config = dict(
    encoder_norm='batchnorm',
    decoder_width=256,
    decoder_layers=7,
    decoder_norm_position='pre',
    decoder_activation='gelu',
    decoder_head_dim=32,
    decoder_qk_norm=False,
    beta1=0.95,
)
Rows from block 3 of the audio encoder of a small encoder-decoder audio transcriber, named by matrix and row number. Rows with one number belong to one channel. Each number is 128 + 32 x the weight over its row's rms, rounded and kept within 0 to 255. All counts start at 0. Numbers have three digits each. After the name is the row's rms in percent of the matrix's.
After each channel's rows are labels from the 100 clips, of 14976, where the channel reaches its highest value: "top examples" is what is common among them; "loudest" is the band of the loudest frequency at the time of the peak. Only what is clearly more common there than usual is listed. The data: short read English sentences (LibriTTS-R). In brackets: how many of the 100, against the usual share in percent.
# convs0: first width-7 conv (encoder.blocks.3.convs.0.weight, 128x128x7, each kernel summed), inputs 0-63
# convs1: second width-7 conv (encoder.blocks.3.convs.1.weight, 128x128x7, transposed, each kernel summed), outputs 0-63

convs0.11 097:022152145139156141131104110128092156113156115143086177128141148130166113098125158157171116139125153181153095081134078126108161125134158076173114169110118188093187124158105159098117139080100103
convs1.11 107:141108138124140108129148133092101076156154187124204074135072084182124143119114118139077141116149070137135151087140080099105171167132106118127081121113095134137100155063138090100152196118039137
top examples: the word "i" (55 vs 17.9)
loudest: 250 to 500 Hz (29 vs 11.4)

convs0.63 090:179101173101176114153136108138119127097140101124076144140161168188106140145112112084143133166085112092095177121171149210087127119146122091101138158074103175149137147121165150152120182098090168
convs1.63 109:150127134119101100089080152170099154092106063130169127151109078036128123112093040159081109112151136123164080111093123131119097164116122145161035158154127161096151162187119151166051115118121137
top examples: the word "was" (30 vs 9.7)
loudest: 250 to 500 Hz (51 vs 11.4)

convs0.109 111:110140117095087111119116118078156120134116114138194132117115120112144153097121106163134125113155157134130137085111118076076128097142106113165127141136118149133107138126129139085118127116072096
convs1.109 115:132102105109155132188181118147112134097132116126162125064199139170134153117176155075150163189130126134113127136104130084108144115098146100064143072134095116128161142110120150071132131112174139
top examples: the word "was" (31 vs 9.7)
loudest: 4000 to 8000 Hz (62 vs 4.2)

convs0.44 113:154105164131109158105104137200121156180116135108113137081138055137076132163154130127106137120128163133107157090178144108114050181154143172095178132159138123172101123135097064139139077150173102
convs1.44 107:079156125098172134169069068091114096059084107096144110102119149142150171143139115103107112180143134123152138161120186065104071104130106111149128130142055116122111144131119149123171117099159149
top examples: the word "not" (28 vs 6.4)
loudest: 250 to 500 Hz (28 vs 11.4)

convs0.125 094:111134158118117078114169189098098100110185181166111168120091145121163161086116192140127095126177161098113148093132106097089113102117182090120118065150113123106122083129117138118148065132164115
convs1.125 102:133104105083093125070149125176112106139057155161124114166102090126127099123114099198151071078135080132114092100165081074140149143117177089161118116158121130064193079133117105120118157138108106
top examples: the word "was" (81 vs 9.7)
loudest: 250 to 500 Hz (39 vs 11.4)

convs0.51 104:103155122154183122112128112107122163134106096098224137089171106143107130128141143151128075153144111114147120117145106197233139096132088147163145126162123104174115104117135166111125138041127189
convs1.51 092:152134187120087114081125054144139198143107102184103158096156125146203177133177092155067137127136080131101119128170153123076132106075129127119053137135132119117156081109115135078130120144164098
top examples: voice: female (85 vs 53.7)
loudest: 250 to 500 Hz (40 vs 11.4)

convs0.54 093:111156119154056120144149164090135099142132114118131150110135117151188127116172088140097157136093136081114210145133132152148133098093106078087093148139128116180159105113117094130181114091081068
convs1.54 099:102131102138095088166133089145095135097159139067099130114098106109036118173174101108155129116119148113088108134137168085099140146152119187148097151092055060132098180149150130105101111195083120
top examples: the word "i" (59 vs 17.9)
loudest: 1000 to 2000 Hz (29 vs 1.6); 500 to 1000 Hz (26 vs 6.3)

convs0.94 104:121176118152125086166100160101059124141070127105134168075137098137142082086131061099142182185134158121111171220086136121124079146080163131144078169134090126093128116110159155150128141105116094
convs1.94 094:129042086131153102083111176181102102153151129127115122116151173117101169131084110140119126072157181155086098106145168136095190128171126138107220123121135148163168125165197159128152171154129084
top examples: the word "to" (35 vs 14.7)
loudest: 4000 to 8000 Hz (28 vs 4.2)

convs0.15 084:159086114098108145117111055113120089104100182161103094084082078151144177137130092121103150121139139138105145108116104085143120117122102121128143163068116156148111166083153143157120183101148124
convs1.15 082:120143133126137061152137141158125151194129114109100180128145067189133141128115092083117106144157052133120200141146117116130148182113111108161168118138119110127158128096142120101123121166187103
top examples: the word "i" (43 vs 17.9)
loudest: 250 to 500 Hz (37 vs 11.4); 500 to 1000 Hz (25 vs 6.3)

convs0.30 094:151144117119100096149165105107115152149146101146089123084135136145052142126136074046093121103111194121144119134098148206116093125150163115056144116120114164101154141077127138181081153187134052
convs1.30 095:121138099145108112165130141142155118094145105143177119154108170086140100182149133097097153126144161145192083168124150119140165159133101120146067195187133128167143096146154125106099201072126135
top examples: the word "to" (38 vs 14.7)
loudest: 250 to 500 Hz (29 vs 11.4)

convs0.85 108:187127153132116138076083127143126149145052185111168133062147086136202132142150171100130120143192148165092079119107084096130127104108060146148140142144140115139131163103142159164084108166085133
convs1.85 101:073138142164157131097105098165140174126055109162128102092140172131074099118112109182171136073097100115104151137127147104081116113142111128128125134069126143154145073156116120129171103142123128
top examples: the word "said" (30 vs 6.5)
loudest: 4000 to 8000 Hz (47 vs 4.2)

convs0.13 090:118072078121119134179179133151101113093128089119111153089129125055055110124107068137127121093082151037112125110086113099132106147157142081147161138098088114114136138169178122089103162122181122
convs1.13 098:135116091156108145100127215131142101189122104110110129095138087101169103143067195142136129106115124133139079123130113140103082091150155139145179182123105137157102142087123126129120136145101119
top examples: the word "the" (52 vs 24.9)
loudest: 250 to 500 Hz (28 vs 11.4)

convs0.35 093:124122102053197155100071160113071129139172127102135130132140106151084169141123115092091109092148133115083082072064120151084100141147149131146118187110119159131143129155142176095088149119135129
convs1.35 097:109172152169080201098149144172068094114102139166135165107131122104106128123115061193077139136071093123151151136084071141106116158177141158144132154102121180154149167152168126123152115114137066
top examples: the word "was" (31 vs 9.7)
loudest: 4000 to 8000 Hz (49 vs 4.2)

convs0.115 113:085174118110176115125151151141181097116090110143131149135143074041180178078120114120119098089106157108122119095142098143110160095133132149106176111160102193166123149153161151169148072076155092
convs1.115 094:081095148120082099095125103085129140114091193190156135196190204166085115144114112100152182134120120086128156128093147112086121108177043112086111112194122127109095131139152142115156133134081104
top examples: the word "me" (28 vs 5.1)
loudest: 250 to 500 Hz (44 vs 11.4)

convs0.6 115:172132217137154122147076165147173100159170146108073065114134114105140131131099140147144081122116153137129183126137112078122151126139119111126140084112135132135119067135118104084093162154144196
convs1.6 095:114127124109148121088120109139145140112196149128093096117094093100236085103104180124171141172146134077180116139149115142130103165079144124135160144136121108142072136153121146106140127156163142
top examples: the word "what" (29 vs 5.1)
loudest: 500 to 1000 Hz (38 vs 6.3)

convs0.81 108:129136105125151094135094155076092127079136061135091101128112106153170099078111179055118095115155087116192112157146109144095147102096108159125120111095142158117114108109139147050072138138147047
convs1.81 109:096105181135099133156141097127105113137083194100184137127111175113198140141128152155076165130082115093069145103100196104140092156101126122117123123115078117044102138131106185125119096159152133
top examples: the word "he" (29 vs 10.9)
loudest: 250 to 500 Hz (44 vs 11.4)

convs0.100 103:103093123054077164095211182150129073119121173123139083088131154129159140119149148115125092143085149080103156127118062166165103145132107125091142084158113145107121067084115150089094141103168158
convs1.100 100:146090125118141099131105128082108124109172150168122152137124092179132121116151179141140133176122110121171138140113180108110163101139148143126129125101116054132202101168133162141169124102169184
top examples: the word "was" (40 vs 9.7)
loudest: 4000 to 8000 Hz (27 vs 4.2)

convs0.59 091:129126059094164125156134161152160117124123158140100086120185120095098154141053123092148101112132100147183082137136109145101085117148200091116121078142139139098102137102127184131115103136124139
convs1.59 106:102135118130134104136143029167141131125106122108132134138101147131113130189097105087127100160183123148184125056192086091120188148108127126146138112093108151100139116098066156141123122185118126
top examples: the word "was" (26 vs 9.7)
loudest: 250 to 500 Hz (52 vs 11.4)