{
  "n_mels": 64,
  "hop_length": 160,
  "encoder_channel_attention": "eca",
  "encoder_kernel_size": 7,
  "label_smoothing": 0.05,
  "decoder_norm": "layernorm",
  "decoder_norm_position": "pre",
  "decoder_bias": "all",
  "decoder_positions": "learned",
  "residual_init": "scaled_by_depth",
  "beta1": 0.95,
  "epochs": 44.7
}
Rows from block 4 of the audio encoder of a small encoder-decoder audio transcriber, named by matrix and row number. Rows with one number belong to one channel. Each number is 500 + 25 x the weight over its row's rms, rounded and kept within 0 to 999. All counts start at 0. Numbers have three digits each.
Before each channel's rows are labels from the 100 clips, of 14976, where the channel reaches its highest value: "top examples" is what is common among them. Only what is clearly more common there than usual is listed. The data: short read English sentences (LibriTTS-R). In brackets: how many of the 100.
# convs0: first width-7 conv (encoder.blocks.4.convs.0.weight, 128x128x7, each kernel summed), inputs 64-127
# convs1: second width-7 conv (encoder.blocks.4.convs.1.weight, 128x128x7, transposed, each kernel summed), outputs 64-127

top examples: the word "shall" (28)
convs0.107:479495494487507513524535474501482470492473524491467462470532495509496533467482510562531507509497491521491511505505517495507480474539519500480512507527486498470509530466516490490508430518481542
convs1.107:460483478457502461501504523473501515534471476492478504438514506540519503491489453492464512491452461502529558505527446506497479492488477498487514472490474494526512499498511497492526485460545511

top examples: the word "you" (36)
convs0.37:446577505505521489504491555513510492507475537502492496491497496478496515490489466559464479451462508508530503504508479489493552496463514473529472524513534491509493471534516498462483454502513467
convs1.37:532449473501486501503452501484494490521504476501505486480527517469516444498469471501451492461530489545499511477518463495506499456525472509506528489492513533475457499509505465484508487491509502

top examples: the word "i" (46); the word "my" (28)
convs0.120:465456495473514496508493483488490527517528473494478499496486493486497484537535514527480512432527468492480517468485503505476477479500501462488493522517498497477487515489474464511477531515480455
convs1.120:481485483491482506480539528486489473478550477527477474498483475529500493518503501487500484517486538514457474494520509531510521476518502479478544487563519525495484490512539492512504505495532511

top examples: the word "to" (56)
convs0.58:508493487480543454504491486486531455503518510512492518542432505477492490500498518456445481494482467487478511497491500504457464507474535496508522481524507515514513456523525516510492490477482501
convs1.58:546537503535437492474514538490469514506524525455500509508481486487527491485495504480487506492477471504531499443481482503466495470440495473489469509493524503497534534534543479522556490560466485

top examples: the word "was" (56)
convs0.18:471512515510457513492510482500439462496534515491501495563493534494461515489483500477487503518498484488504518469545489523538477520526487463496457538480517476478523498501473475463504488498518488
convs1.18:509506482487463500526523474495542510474479506524505499505498476513528474481504499495511464490553486465459499483516556473492460502497516497475521486497477489471502478463497527511548549488481513

top examples: the word "all" (30)
convs0.26:502470518535502502484508502481495520518532516524468470480515500474522526519438490481488518501516502499488504472516492521495511520508509512502546487575488497532503518508542559517468470514452472
convs1.26:528500524549541509494508501494506497511505449511509486475504463506479466530526548532521485505516506535523569496489491468518526539487518463533490510494447510492570516513498513494461522521566497

top examples: the word "was" (34)
convs0.110:515478507489468502506476462500554509484554468496491447503498534483516500510479476500584481474497509489550494471477515489521515530502483506502505497507483462506520484507490461503508441516511503
convs1.110:464499545483493527516522508506516494505525520507491470499506515473532557506506500567474483521524531522459533455495501537505560486512482538518547529479537458494469485514492484514514480481519515

top examples: text has "you" (34)
convs0.79:514467479475516495484531471527491484455520521497554527490530492512461503468538459515506503496490506504471497508510464485472479495447474504490492498495467470491477489465483501523492491504471494
convs1.79:464545533473498450487527472488497520526485467493487502478439492516499485505509499450443488497460456488494468499495466466513523482486460525506518533466494492510505535462484505515504477483511507

top examples: the word "you" (35); the word "he" (33)
convs0.6:503505522507490494496493481480466527484466500491513471480528388456508521454525462505485516480484510471512509492531479506501516489478461470522520468512481504489468518534488530505524517527494490
convs1.6:528525525473496476466515528464491511465515535501501505521536470460505514475514526512504554497515502487492495529533500523489487463526471470522517514495475490506434510518472482517497482482514492

top examples: the word "you" (39)
convs0.51:508497472479521464520526474500501470501495551488441505525484488506473494490504446521507499448466497470537476534464468512518466530519502516495454464499528460517495505485475482494504502540485474
convs1.51:535463518464539480536505520479521470478435499533501486487535485504489496493485515513520491483488563474485445485517469530496475434544486501492538506509497536501471507469458502549469514515482447

top examples: the word "is" (28)
convs0.67:514553478523533497497515494473532485475515500497437495535550477491519517539486517498482531485513468493509501519498495481515499519531497510522536508501465518483504464468461509498498531551468515
convs1.67:527513469532475473493506512530467452469486492509537501495509489516495539497487492491532497440519513509456455556489475473546495504495483507520488473500437498526509509541546486523503493440485549

top examples: the word "not" (29)
convs0.11:525518493524523488451536507470524532486511532519543502505519467532505506501521462487498450477478516519491495485521478519451475500518475537486452481526577504507460512506517445487460477528506477
convs1.11:502527526486530525485486487506482492498510490524508473542493484501519527475541503459455525550452501517494494505532517510493483509549484510484469477499530494477469457461507504545505549471528494

top examples: the word "do" (30)
convs0.63:493490511507500502481505494485510514491529498459481509518494530488487444479513465506494518513520514510467517515452506479529479456524493474504479505532472551499467495555490488487541470492533548
convs1.63:536476472490512488494501543475493494472499534480509485491465485494531478489529473501501502524493441506472460516498525447475455497504515525520543544521524481458494529558506494520495468465512533

top examples: the word "to" (48)
convs0.55:492480506483473502489499522506504475494479489514474492515491462494462474517511481445506505486469475482502488555461525462509486495492499522510550519473485450481521500520527498499496549491521458
convs1.55:504549497491508502497490505496527478450509525520501529506487470493518464519486583515524486531493487500538503523458486520458502490507532506556522496473478489521468454470489490499515458487472462

top examples: the word "was" (49)
convs0.101:489489455524463472520476520562528498454513503463465498508477491513516450506517455501504508489537472480447532522503516511492466490477525469490454520485504521508493464528489484472525503506526543
convs1.101:490474492483491522553451510511495455488514546470530512525526530489524493521512477490537503478529487523460530512490480531546511513520534485474541456503521488509462479505481494502498502485471461

top examples: the word "about" (27)
convs0.1:468456506492423469458471506517487527474491495525493516481521549465493529483516522491495482505527469504483458518503531543516521492484492509502510494509484451479503478473526524531508486500531474
convs1.1:492531474529528527463465490494553481517555479517526503466477485509506518499507497538492515523451498512530528492514486513482475488518489514518514536478540517489530497522473489466482505469471527

top examples: the word "of" (25)
convs0.46:522475467527516519542484455484501489464510475508504487518487492482509508501496433549517477475514462487506461503511488486490507529513455486520517465538506571528508489538480527520511491519516534
convs1.46:493507480503494496504510494526536478501495523494460501503521484494566516505481462549497532517507459443526519504484502510469522513550532537494541462511505522469492495472536457490498469498526466

top examples: the word "be" (25)
convs0.10:526522512480496508508503552508576515491494475492486485462487528497474516481519498489492476461475542533491503470501488487485437512474505480509592498534478492487504468541527466527457474498508526
convs1.10:519472514486496526510496502525491498522495468507501499534515494490530532467489478511496524520544470441500472533480553520505501473534482498448502498522507503479483502468493471494520510514508523

top examples: the word "you" (38)
convs0.71:490525481478480555511543510515497514524512479511488465502540465502505467458514492480504496440483494488516474503501471508511568544507454524505529506540499473529521489511457491522491507477495513
convs1.71:492472485524486471460452494488487505510481509509506494482482483485537456509516510498519510499517519535542498482544491491440512475512516460510501477503528531503490486510516483502474481463512513

top examples: the word "think" (25)
convs0.44:489498525496517522461446515514530491519515442465452518507494465507476509510497497559471506467460508495479512496490478547495501501459526522487506465468510498478480509481533578505514436496487526
convs1.44:464504537495499532485454529510491504492500510472511488495492512487492506476552554517510497485462520510544491487452456486511465463523468504499492547489468529476495518492506482513506483488454512

top examples: the word "i" (47)
convs0.31:480492527519544462484498532509460437466492482525484523508498472571471507536502536492510465488490481472496483465531531499495532472486508458530468527525514458501500497508492479530489495484528450
convs1.31:519504505550447480508449494507462475494513486548509527504536528601462517457476479531503517520525511497481476496483487473443497463470506516509515499486480488517524459524444496463467506508472490

top examples: the word "was" (62)
convs0.122:459515478463518467521506516521533500496508493462516503556473524478485514459480504515510521477492491513487514518483419523539453500485506503536540484519442471515501499460507509510493483509484495
convs1.122:483525499514527527542507523507472473506475464551551519505487474537488493518442528527467502536493488487503538513453483494507493501456487513502447487453490502495498494573487461503526476477496505

top examples: the word "never" (26)
convs0.29:517498474488499490513502505519491511519487544505514530485521543471466500473486475501506476473503475464521483491483505459474490484463497524454511505517542535526477541491494475466543451524518467
convs1.29:466491474483544512462469501484530484518472527498487529504536481511518489485508500457504493485499492514471515525514464545477563511501508525511493486503480522471488465476492514559492462502532520

top examples: the word "your" (27)
convs0.90:539479467501457457510498488494489512508507532506490501509509495496493513492515483534501466487561505454527528520510513487500575482529490498458514476494495505486519463497509520472526563540494536
convs1.90:519502524461505435469502460533505443524492465510539522507469493470520526487513518474486517534441503488479487471560453497487534484497494561535538508506567471498494503494481512503511492473523466

top examples: the word "is" (32)
convs0.123:513508466491494496538447527496541483500479505486480522557520484478514450489526475488465551479505468499499499520483519461497484462472537491524521491440451506496512469493468497517481515517491521
convs1.123:492496489498487488473484499514502488492472555508520539485511485456495484498492506498542520448460443488464478480489494526548517513478498442452473484485511485463472533505507469488476533506510506

top examples: the word "the" (55)
convs0.3:514488454507566480488528517474485472505508499470476493513512490504511469511495497538506486519468462532492482501469490504501483497486521481505501458494472525500522495511507535501495492495485502
convs1.3:516481477518466482503483525505489531491574503470490490517498499519495509480503490501519464509518502427500455523523506472500481464532490498491533540468497544480506523454464475515494486535544509