python train.py --input="log_mel" --encoder_arch="tc_resnet" --decoder_head_dim=32 --decoder_prefix_bidirectional=true --decoder_tie_embeddings=false --beta2=0.99 --beta1=0.95
Rows from block 6 of the audio encoder of a small encoder-decoder audio transcriber, named by matrix and row number. Rows with one number belong to one channel. Each number is 128 + 32 x the weight over its row's rms, rounded and kept within 0 to 255. All counts start at 0. Numbers have three digits each.
Before each channel's rows are labels from the 100 clips, of 14976, where the channel reaches its highest value: "responds to" is what is common among them. Only what is clearly more common there than usual is listed. The data: short read English sentences (LibriTTS-R).
# convs0: first width-7 conv (encoder.blocks.6.convs.0.weight, 128x128x7, each kernel summed), inputs 0-63
# convs1: second width-7 conv (encoder.blocks.6.convs.1.weight, 128x128x7, transposed, each kernel summed), outputs 0-63

responds to: the word "him"
convs0.39:134150124100120147147111131084049133084114135115130128131078121121149154125096123113099087141215161111185176095069104094144074181125131096157148138173073142121120099112162129147154164149121129
convs1.39:097174156113156130079126114150084090138117145099151139141125092112156063128116147131126031096058096112113107102145131083115113099149101134116141135141164152139198145191125106134139073172127152

responds to: the word "you"
convs0.86:103080124128114107115124079082073123104089150105117102119183155142106075150093113026145164145157122158139101251143099150116149141153119116136128136133150128164098116122149189101135165138110117
convs1.86:147135146084117072168117122137089116134185129155146138092104133132141170151088121154132113104078091122136087119145143077111105156166103150139132064176025088171136117120144152153146115158083052

responds to: the word "is"
convs0.112:102102118054115124161079166056142082106107074163106233177104101138119124095105107119103127127067102129100186140129092089148081129130175088071173138133060065125186088114130129088121145110167096
convs1.112:088124108089148152096158145097081097117120047179151044101101105056106150149079144137150175109118127165127104171140093106150049116146169093217159103092098121171105100109120135133095168141132119

responds to: the word "him"
convs0.64:109081136124126099103088110112089119133156061177119161170145156133129100129141151145140099122127148118147099150149124128154135119079145072099124124191123112057171152123149114139097156116146115
convs1.64:125123100131128109087113169132106095121111082115111125192103143075125139172112144129113157127086176137145118175189152083141165100194137088114162185148099122116177148105147135103177065156154121

responds to: the word "my"
convs0.78:186132138141162157086078137167022088125150098051142183073079138080123136073109112083105124129155143127110099157124130073088171104154143114139122146080137124071087197141106142116136131128175134
convs1.78:137067161075160122111110115154016077154132084153170127146080064104123139144100165104168149073111102146123124116159123156079092112116097136106118142134099117134172149152125171099120144165141148

responds to: the word "is"
convs0.124:158126115081116119127138231175083141089152154178157174116122146146120174157052163109078189153155071086099170120108161113114171097084114129120070135103120139097076095120154099110105121110173158
convs1.124:171072142178126080084134144100136140128166112109128105124103098115119107114138122143200071124108080121099150098089155169144118139123117064145156167153135065148118149077069148163141118096190065

responds to: the word "of"
convs0.11:104112119145145208165189112166140119066160140134118106094181131138115067133147058092081166120118123126137127020083146160089127135131162146158105116130128146100130091131127115139121109159099148
convs1.11:193150122142071106132138159089105124117115095156146142160128166075124089103123116168138149133075160068116136086137122149140154125179149085123085146153223076163160140090138109116112136108171095

responds to: the word "was"
convs0.38:080141116148113116175141079057149139135152059107187135075136093076142110166152072110103127150139108169121106118125140130114164100114091154073110127129109097173100127167093136108108152072158112
convs1.38:123082110148110145147112115129117140090148139137159198145109124130133121144048145131041164166144157133126105140173112160120165152145113141126154074107127138148150091180141097104135136149102104

responds to: the word "replied"
convs0.103:137166156126092114132078114120209155136032080140118081106105139157064100145119127134134179116081114092192110117095095124105130129122140099105189128105133096065068146157112106132116089066136156
convs1.103:088097141127081120107097112124177167122124093166187136133072085102133180082111095078105134148153145116144125143139129137084103163095090094089132199096118145185088128083155174122123107058097057

responds to: the word "to"; the word "you"
convs0.84:161106143149120136055139130102083133170127104088130126110133165101112100135176107091093096162143080114126178177081113073078089124114130099148137097075084050138132153102152110168124132094118103
convs1.84:075138147160139211122069125130149130129106163085098119160135179145115161153103113147117148163132162171156123095157070113141092160164066135133116127155061111029178070164109113137116139217120110

responds to: the word "mr"
convs0.56:121100146165119127069116135058159163076090205099123092120140164086063196187132115111121126124130121066165120113081118156124139124084133086160139131094206152072119106150196118113091147138150168
convs1.56:126166125131116124068136162085115166126121082082118121138120148117108139116175134115164111150083114140118155137088106117156165129081148100130195093128137113095126169183100079074115168156110104

responds to: the word "little"
convs0.104:152098148094120144111117101150084099114110135196188121175147104182116144104104099103114103154094118122096057097197118139116165025170160112129094186125161127083110126095152134099151098104134120
convs1.104:140032069138178129089131185184093127133128127199093135097090089108088133172083138116159102118130064206123134127124169077151158153095113122151072131185117118155181125147130190131166108129142120

responds to: the word "and"
convs0.82:065172124144155061139107124133166162144127128139167104077184121103145077111103110133170134167094070129097101114117138150125112135128125159157101110095101083099129079146100138145092070164148120
convs1.82:162088145116131161158119179146159141204117087127107134109081106123136135126122141153087113092255122064128129159126084128096081178145133077146117079097138127061131143129140119159118137115116169

responds to: the word "not"
convs0.9:096129129160114079093121041127146128153156115117118142100099157157157094137097134122072160127059110179151097135134099215142092096151097145081121111143127061127126098122087152152110107143091104
convs1.9:184094157159117095143123064138129159084199151138089221184146096131071132097136157150078135119151124136124087135129121076137105129098095176136140141099082154204166119143107095134180100068108057

responds to: the word "him"
convs0.53:064083164099097090104094176109125190110102116073138080140148106138139136135131044156102136125117083109112113107143132182126122118183138149159146080097132178094183119116087116138098114090076183
convs1.53:109114134122119150088066140123132116157108063147130116117105126195168139075168166111148090101121106156086148128098133101127125104083091205106119158131086126084186106099161144110094123096124048

responds to: the word "you"
convs0.0:138146151071139120085112162121085163135111121137095061145131125145140117113102114100153163126103089139155179140127147133103127103149137135081121135131118098064096163170193123179150108056175169
convs1.0:163079146137153149119120175110112129183156245057168155165138201114086170088119152177094129078160130175091118128135130150121142127167112173115098037173145083084169128133130134121122088123100139

responds to: the word "of"
convs0.14:119109157125158149156100114143112077156123143085113094110158126119134125138226170068111137146124151104161153185057123118133080128112124112129111159124146099146127121162152175163140109090141106
convs1.14:138146109157155121167099130198212109130156113112098133204103136105128146155075139104137142196148136119124138070139061064162099130107087099124147169097139093115095145165067108155113182159180149

responds to: the word "and"
convs0.99:082076131099111075121112173149082107100061182113131164126129151168176090089141130188108175095139107072133178093132156073134135128096128145113119147149192129129112044133119138120121103174112080
convs1.99:105125160117070134100126095094112150079107102134088130095104104134087144152138115213108087161111138142092107152139128141159091120131158056183096111081144146170150144164167128129145085124151129

responds to: the word "the"
convs0.98:166053055110137152162145084116121174138127137169114099142172133151170089092119188137149129111148085088086138150031110169133079119089085147132098146154103126194158120200148156130115047137131095
convs1.98:106143116097112111158227146085171165111127157085121062102106115088126116096131162142157178069109094093134183127132072104122150122152169138127076145193071123104138136118111149183105180147139143

responds to: the word "was"
convs0.122:164115150108108089133105130103160126149165135169131181110136112092195087141117097110105131088158109132140122150190127176133160135137169072220114092096138124116105124094119131037095194104129130
convs1.122:169187203106092197110097125070198110142102154085099118149111120128129119131113152141107091113160127121077144131132090164144138157089068072094150091176084085076096143191104119093176144193121095

responds to: the word "i"
convs0.108:091072125142159116136027174128123096039115105131125181145132140072099076092121119095113118114148121188125143162154074179104206139149120162141121089161132121082102117136120170135100107086108107
convs1.108:132119169089120154075096122163127140114140106116170121158148066113147135169112101117066104136148155075098159120143074167175040103140065090149099164130081147187150140115103162143201133097159078

responds to: the word "not"; the word "no"
convs0.67:145122148103122193133124078165144091113130174076120154166126088155164133141047091134136105113057104162121086113129117140111132143122099146215144153091125116121102119120135147146143138104087091
convs1.67:118078134094052131135144100204117153088114075120107097122103111101112138138115087118122122135105113171149136188137118113132123108125129119018144112110154124194127157155190182138092103170119180

responds to: the word "come"
convs0.106:130071130049083121205126131090109117086109105100166111134162121104111151126128150148163150095096133147150120101120109143043129082113075103147153075151121061123160146134130170166164153165096115
convs1.106:127139145085119105196106138120163131126138148133108158144103112176167102132133139133103087113083110104095124167113134135170108103166156128225171139140132137116115180115145119090098062122157147

responds to: the word "the"
convs0.8:094085079128164095159084162176125100161092110047140189097132093115071121138074125128078111138146086071100135070059136107132143151134141078109076090114152132105149142122112103104161151112119101
convs1.8:121062167139129166102105166118150081153105092105127136202142098101086146168116123183057132121159091101102149078107143136133111180105116128115120101148146056097105111115114107119145154192124116

responds to: the word "said"
convs0.125:156099134149121133085151177132118091075154209131184098193117105099112098137103162090109106127130101107063133137117108105118109093150116126131105161168112090138120118051106126157215126125015132
convs1.125:120112128114076175091128157100176153074129153063120146108130134132120080109115117136123094125112162148128117131181140048118142093156118146126077136115083086168203130113126128149115133146085151

responds to: the word "was"
convs0.49:147121133118146140120169134125170203117157119117110143089100097127189107123107121129093130157184127155078109128106129102116202186102138103156120137153122160164178058158141112106095135155108087
convs1.49:138102099101092142112094203125198115132102078136176192120132127189160177148109151183102131141129082122173153147106173089147113143153144125149145157118139124123198104183179182071094093083150107

responds to: the word "not"
convs0.47:166125095113128128145141080135139094149191142143158111103147120118079118111087112165130179109122199184124099132135142123132084147077147119179156162155161103090066096125094086149155079084120106
convs1.47:146174098130152152144168104086121123111203157079082121156104091210104092105146131092168141091142127158106098137128174080141139084178111112101111107124133177143142119130160127099098152160149153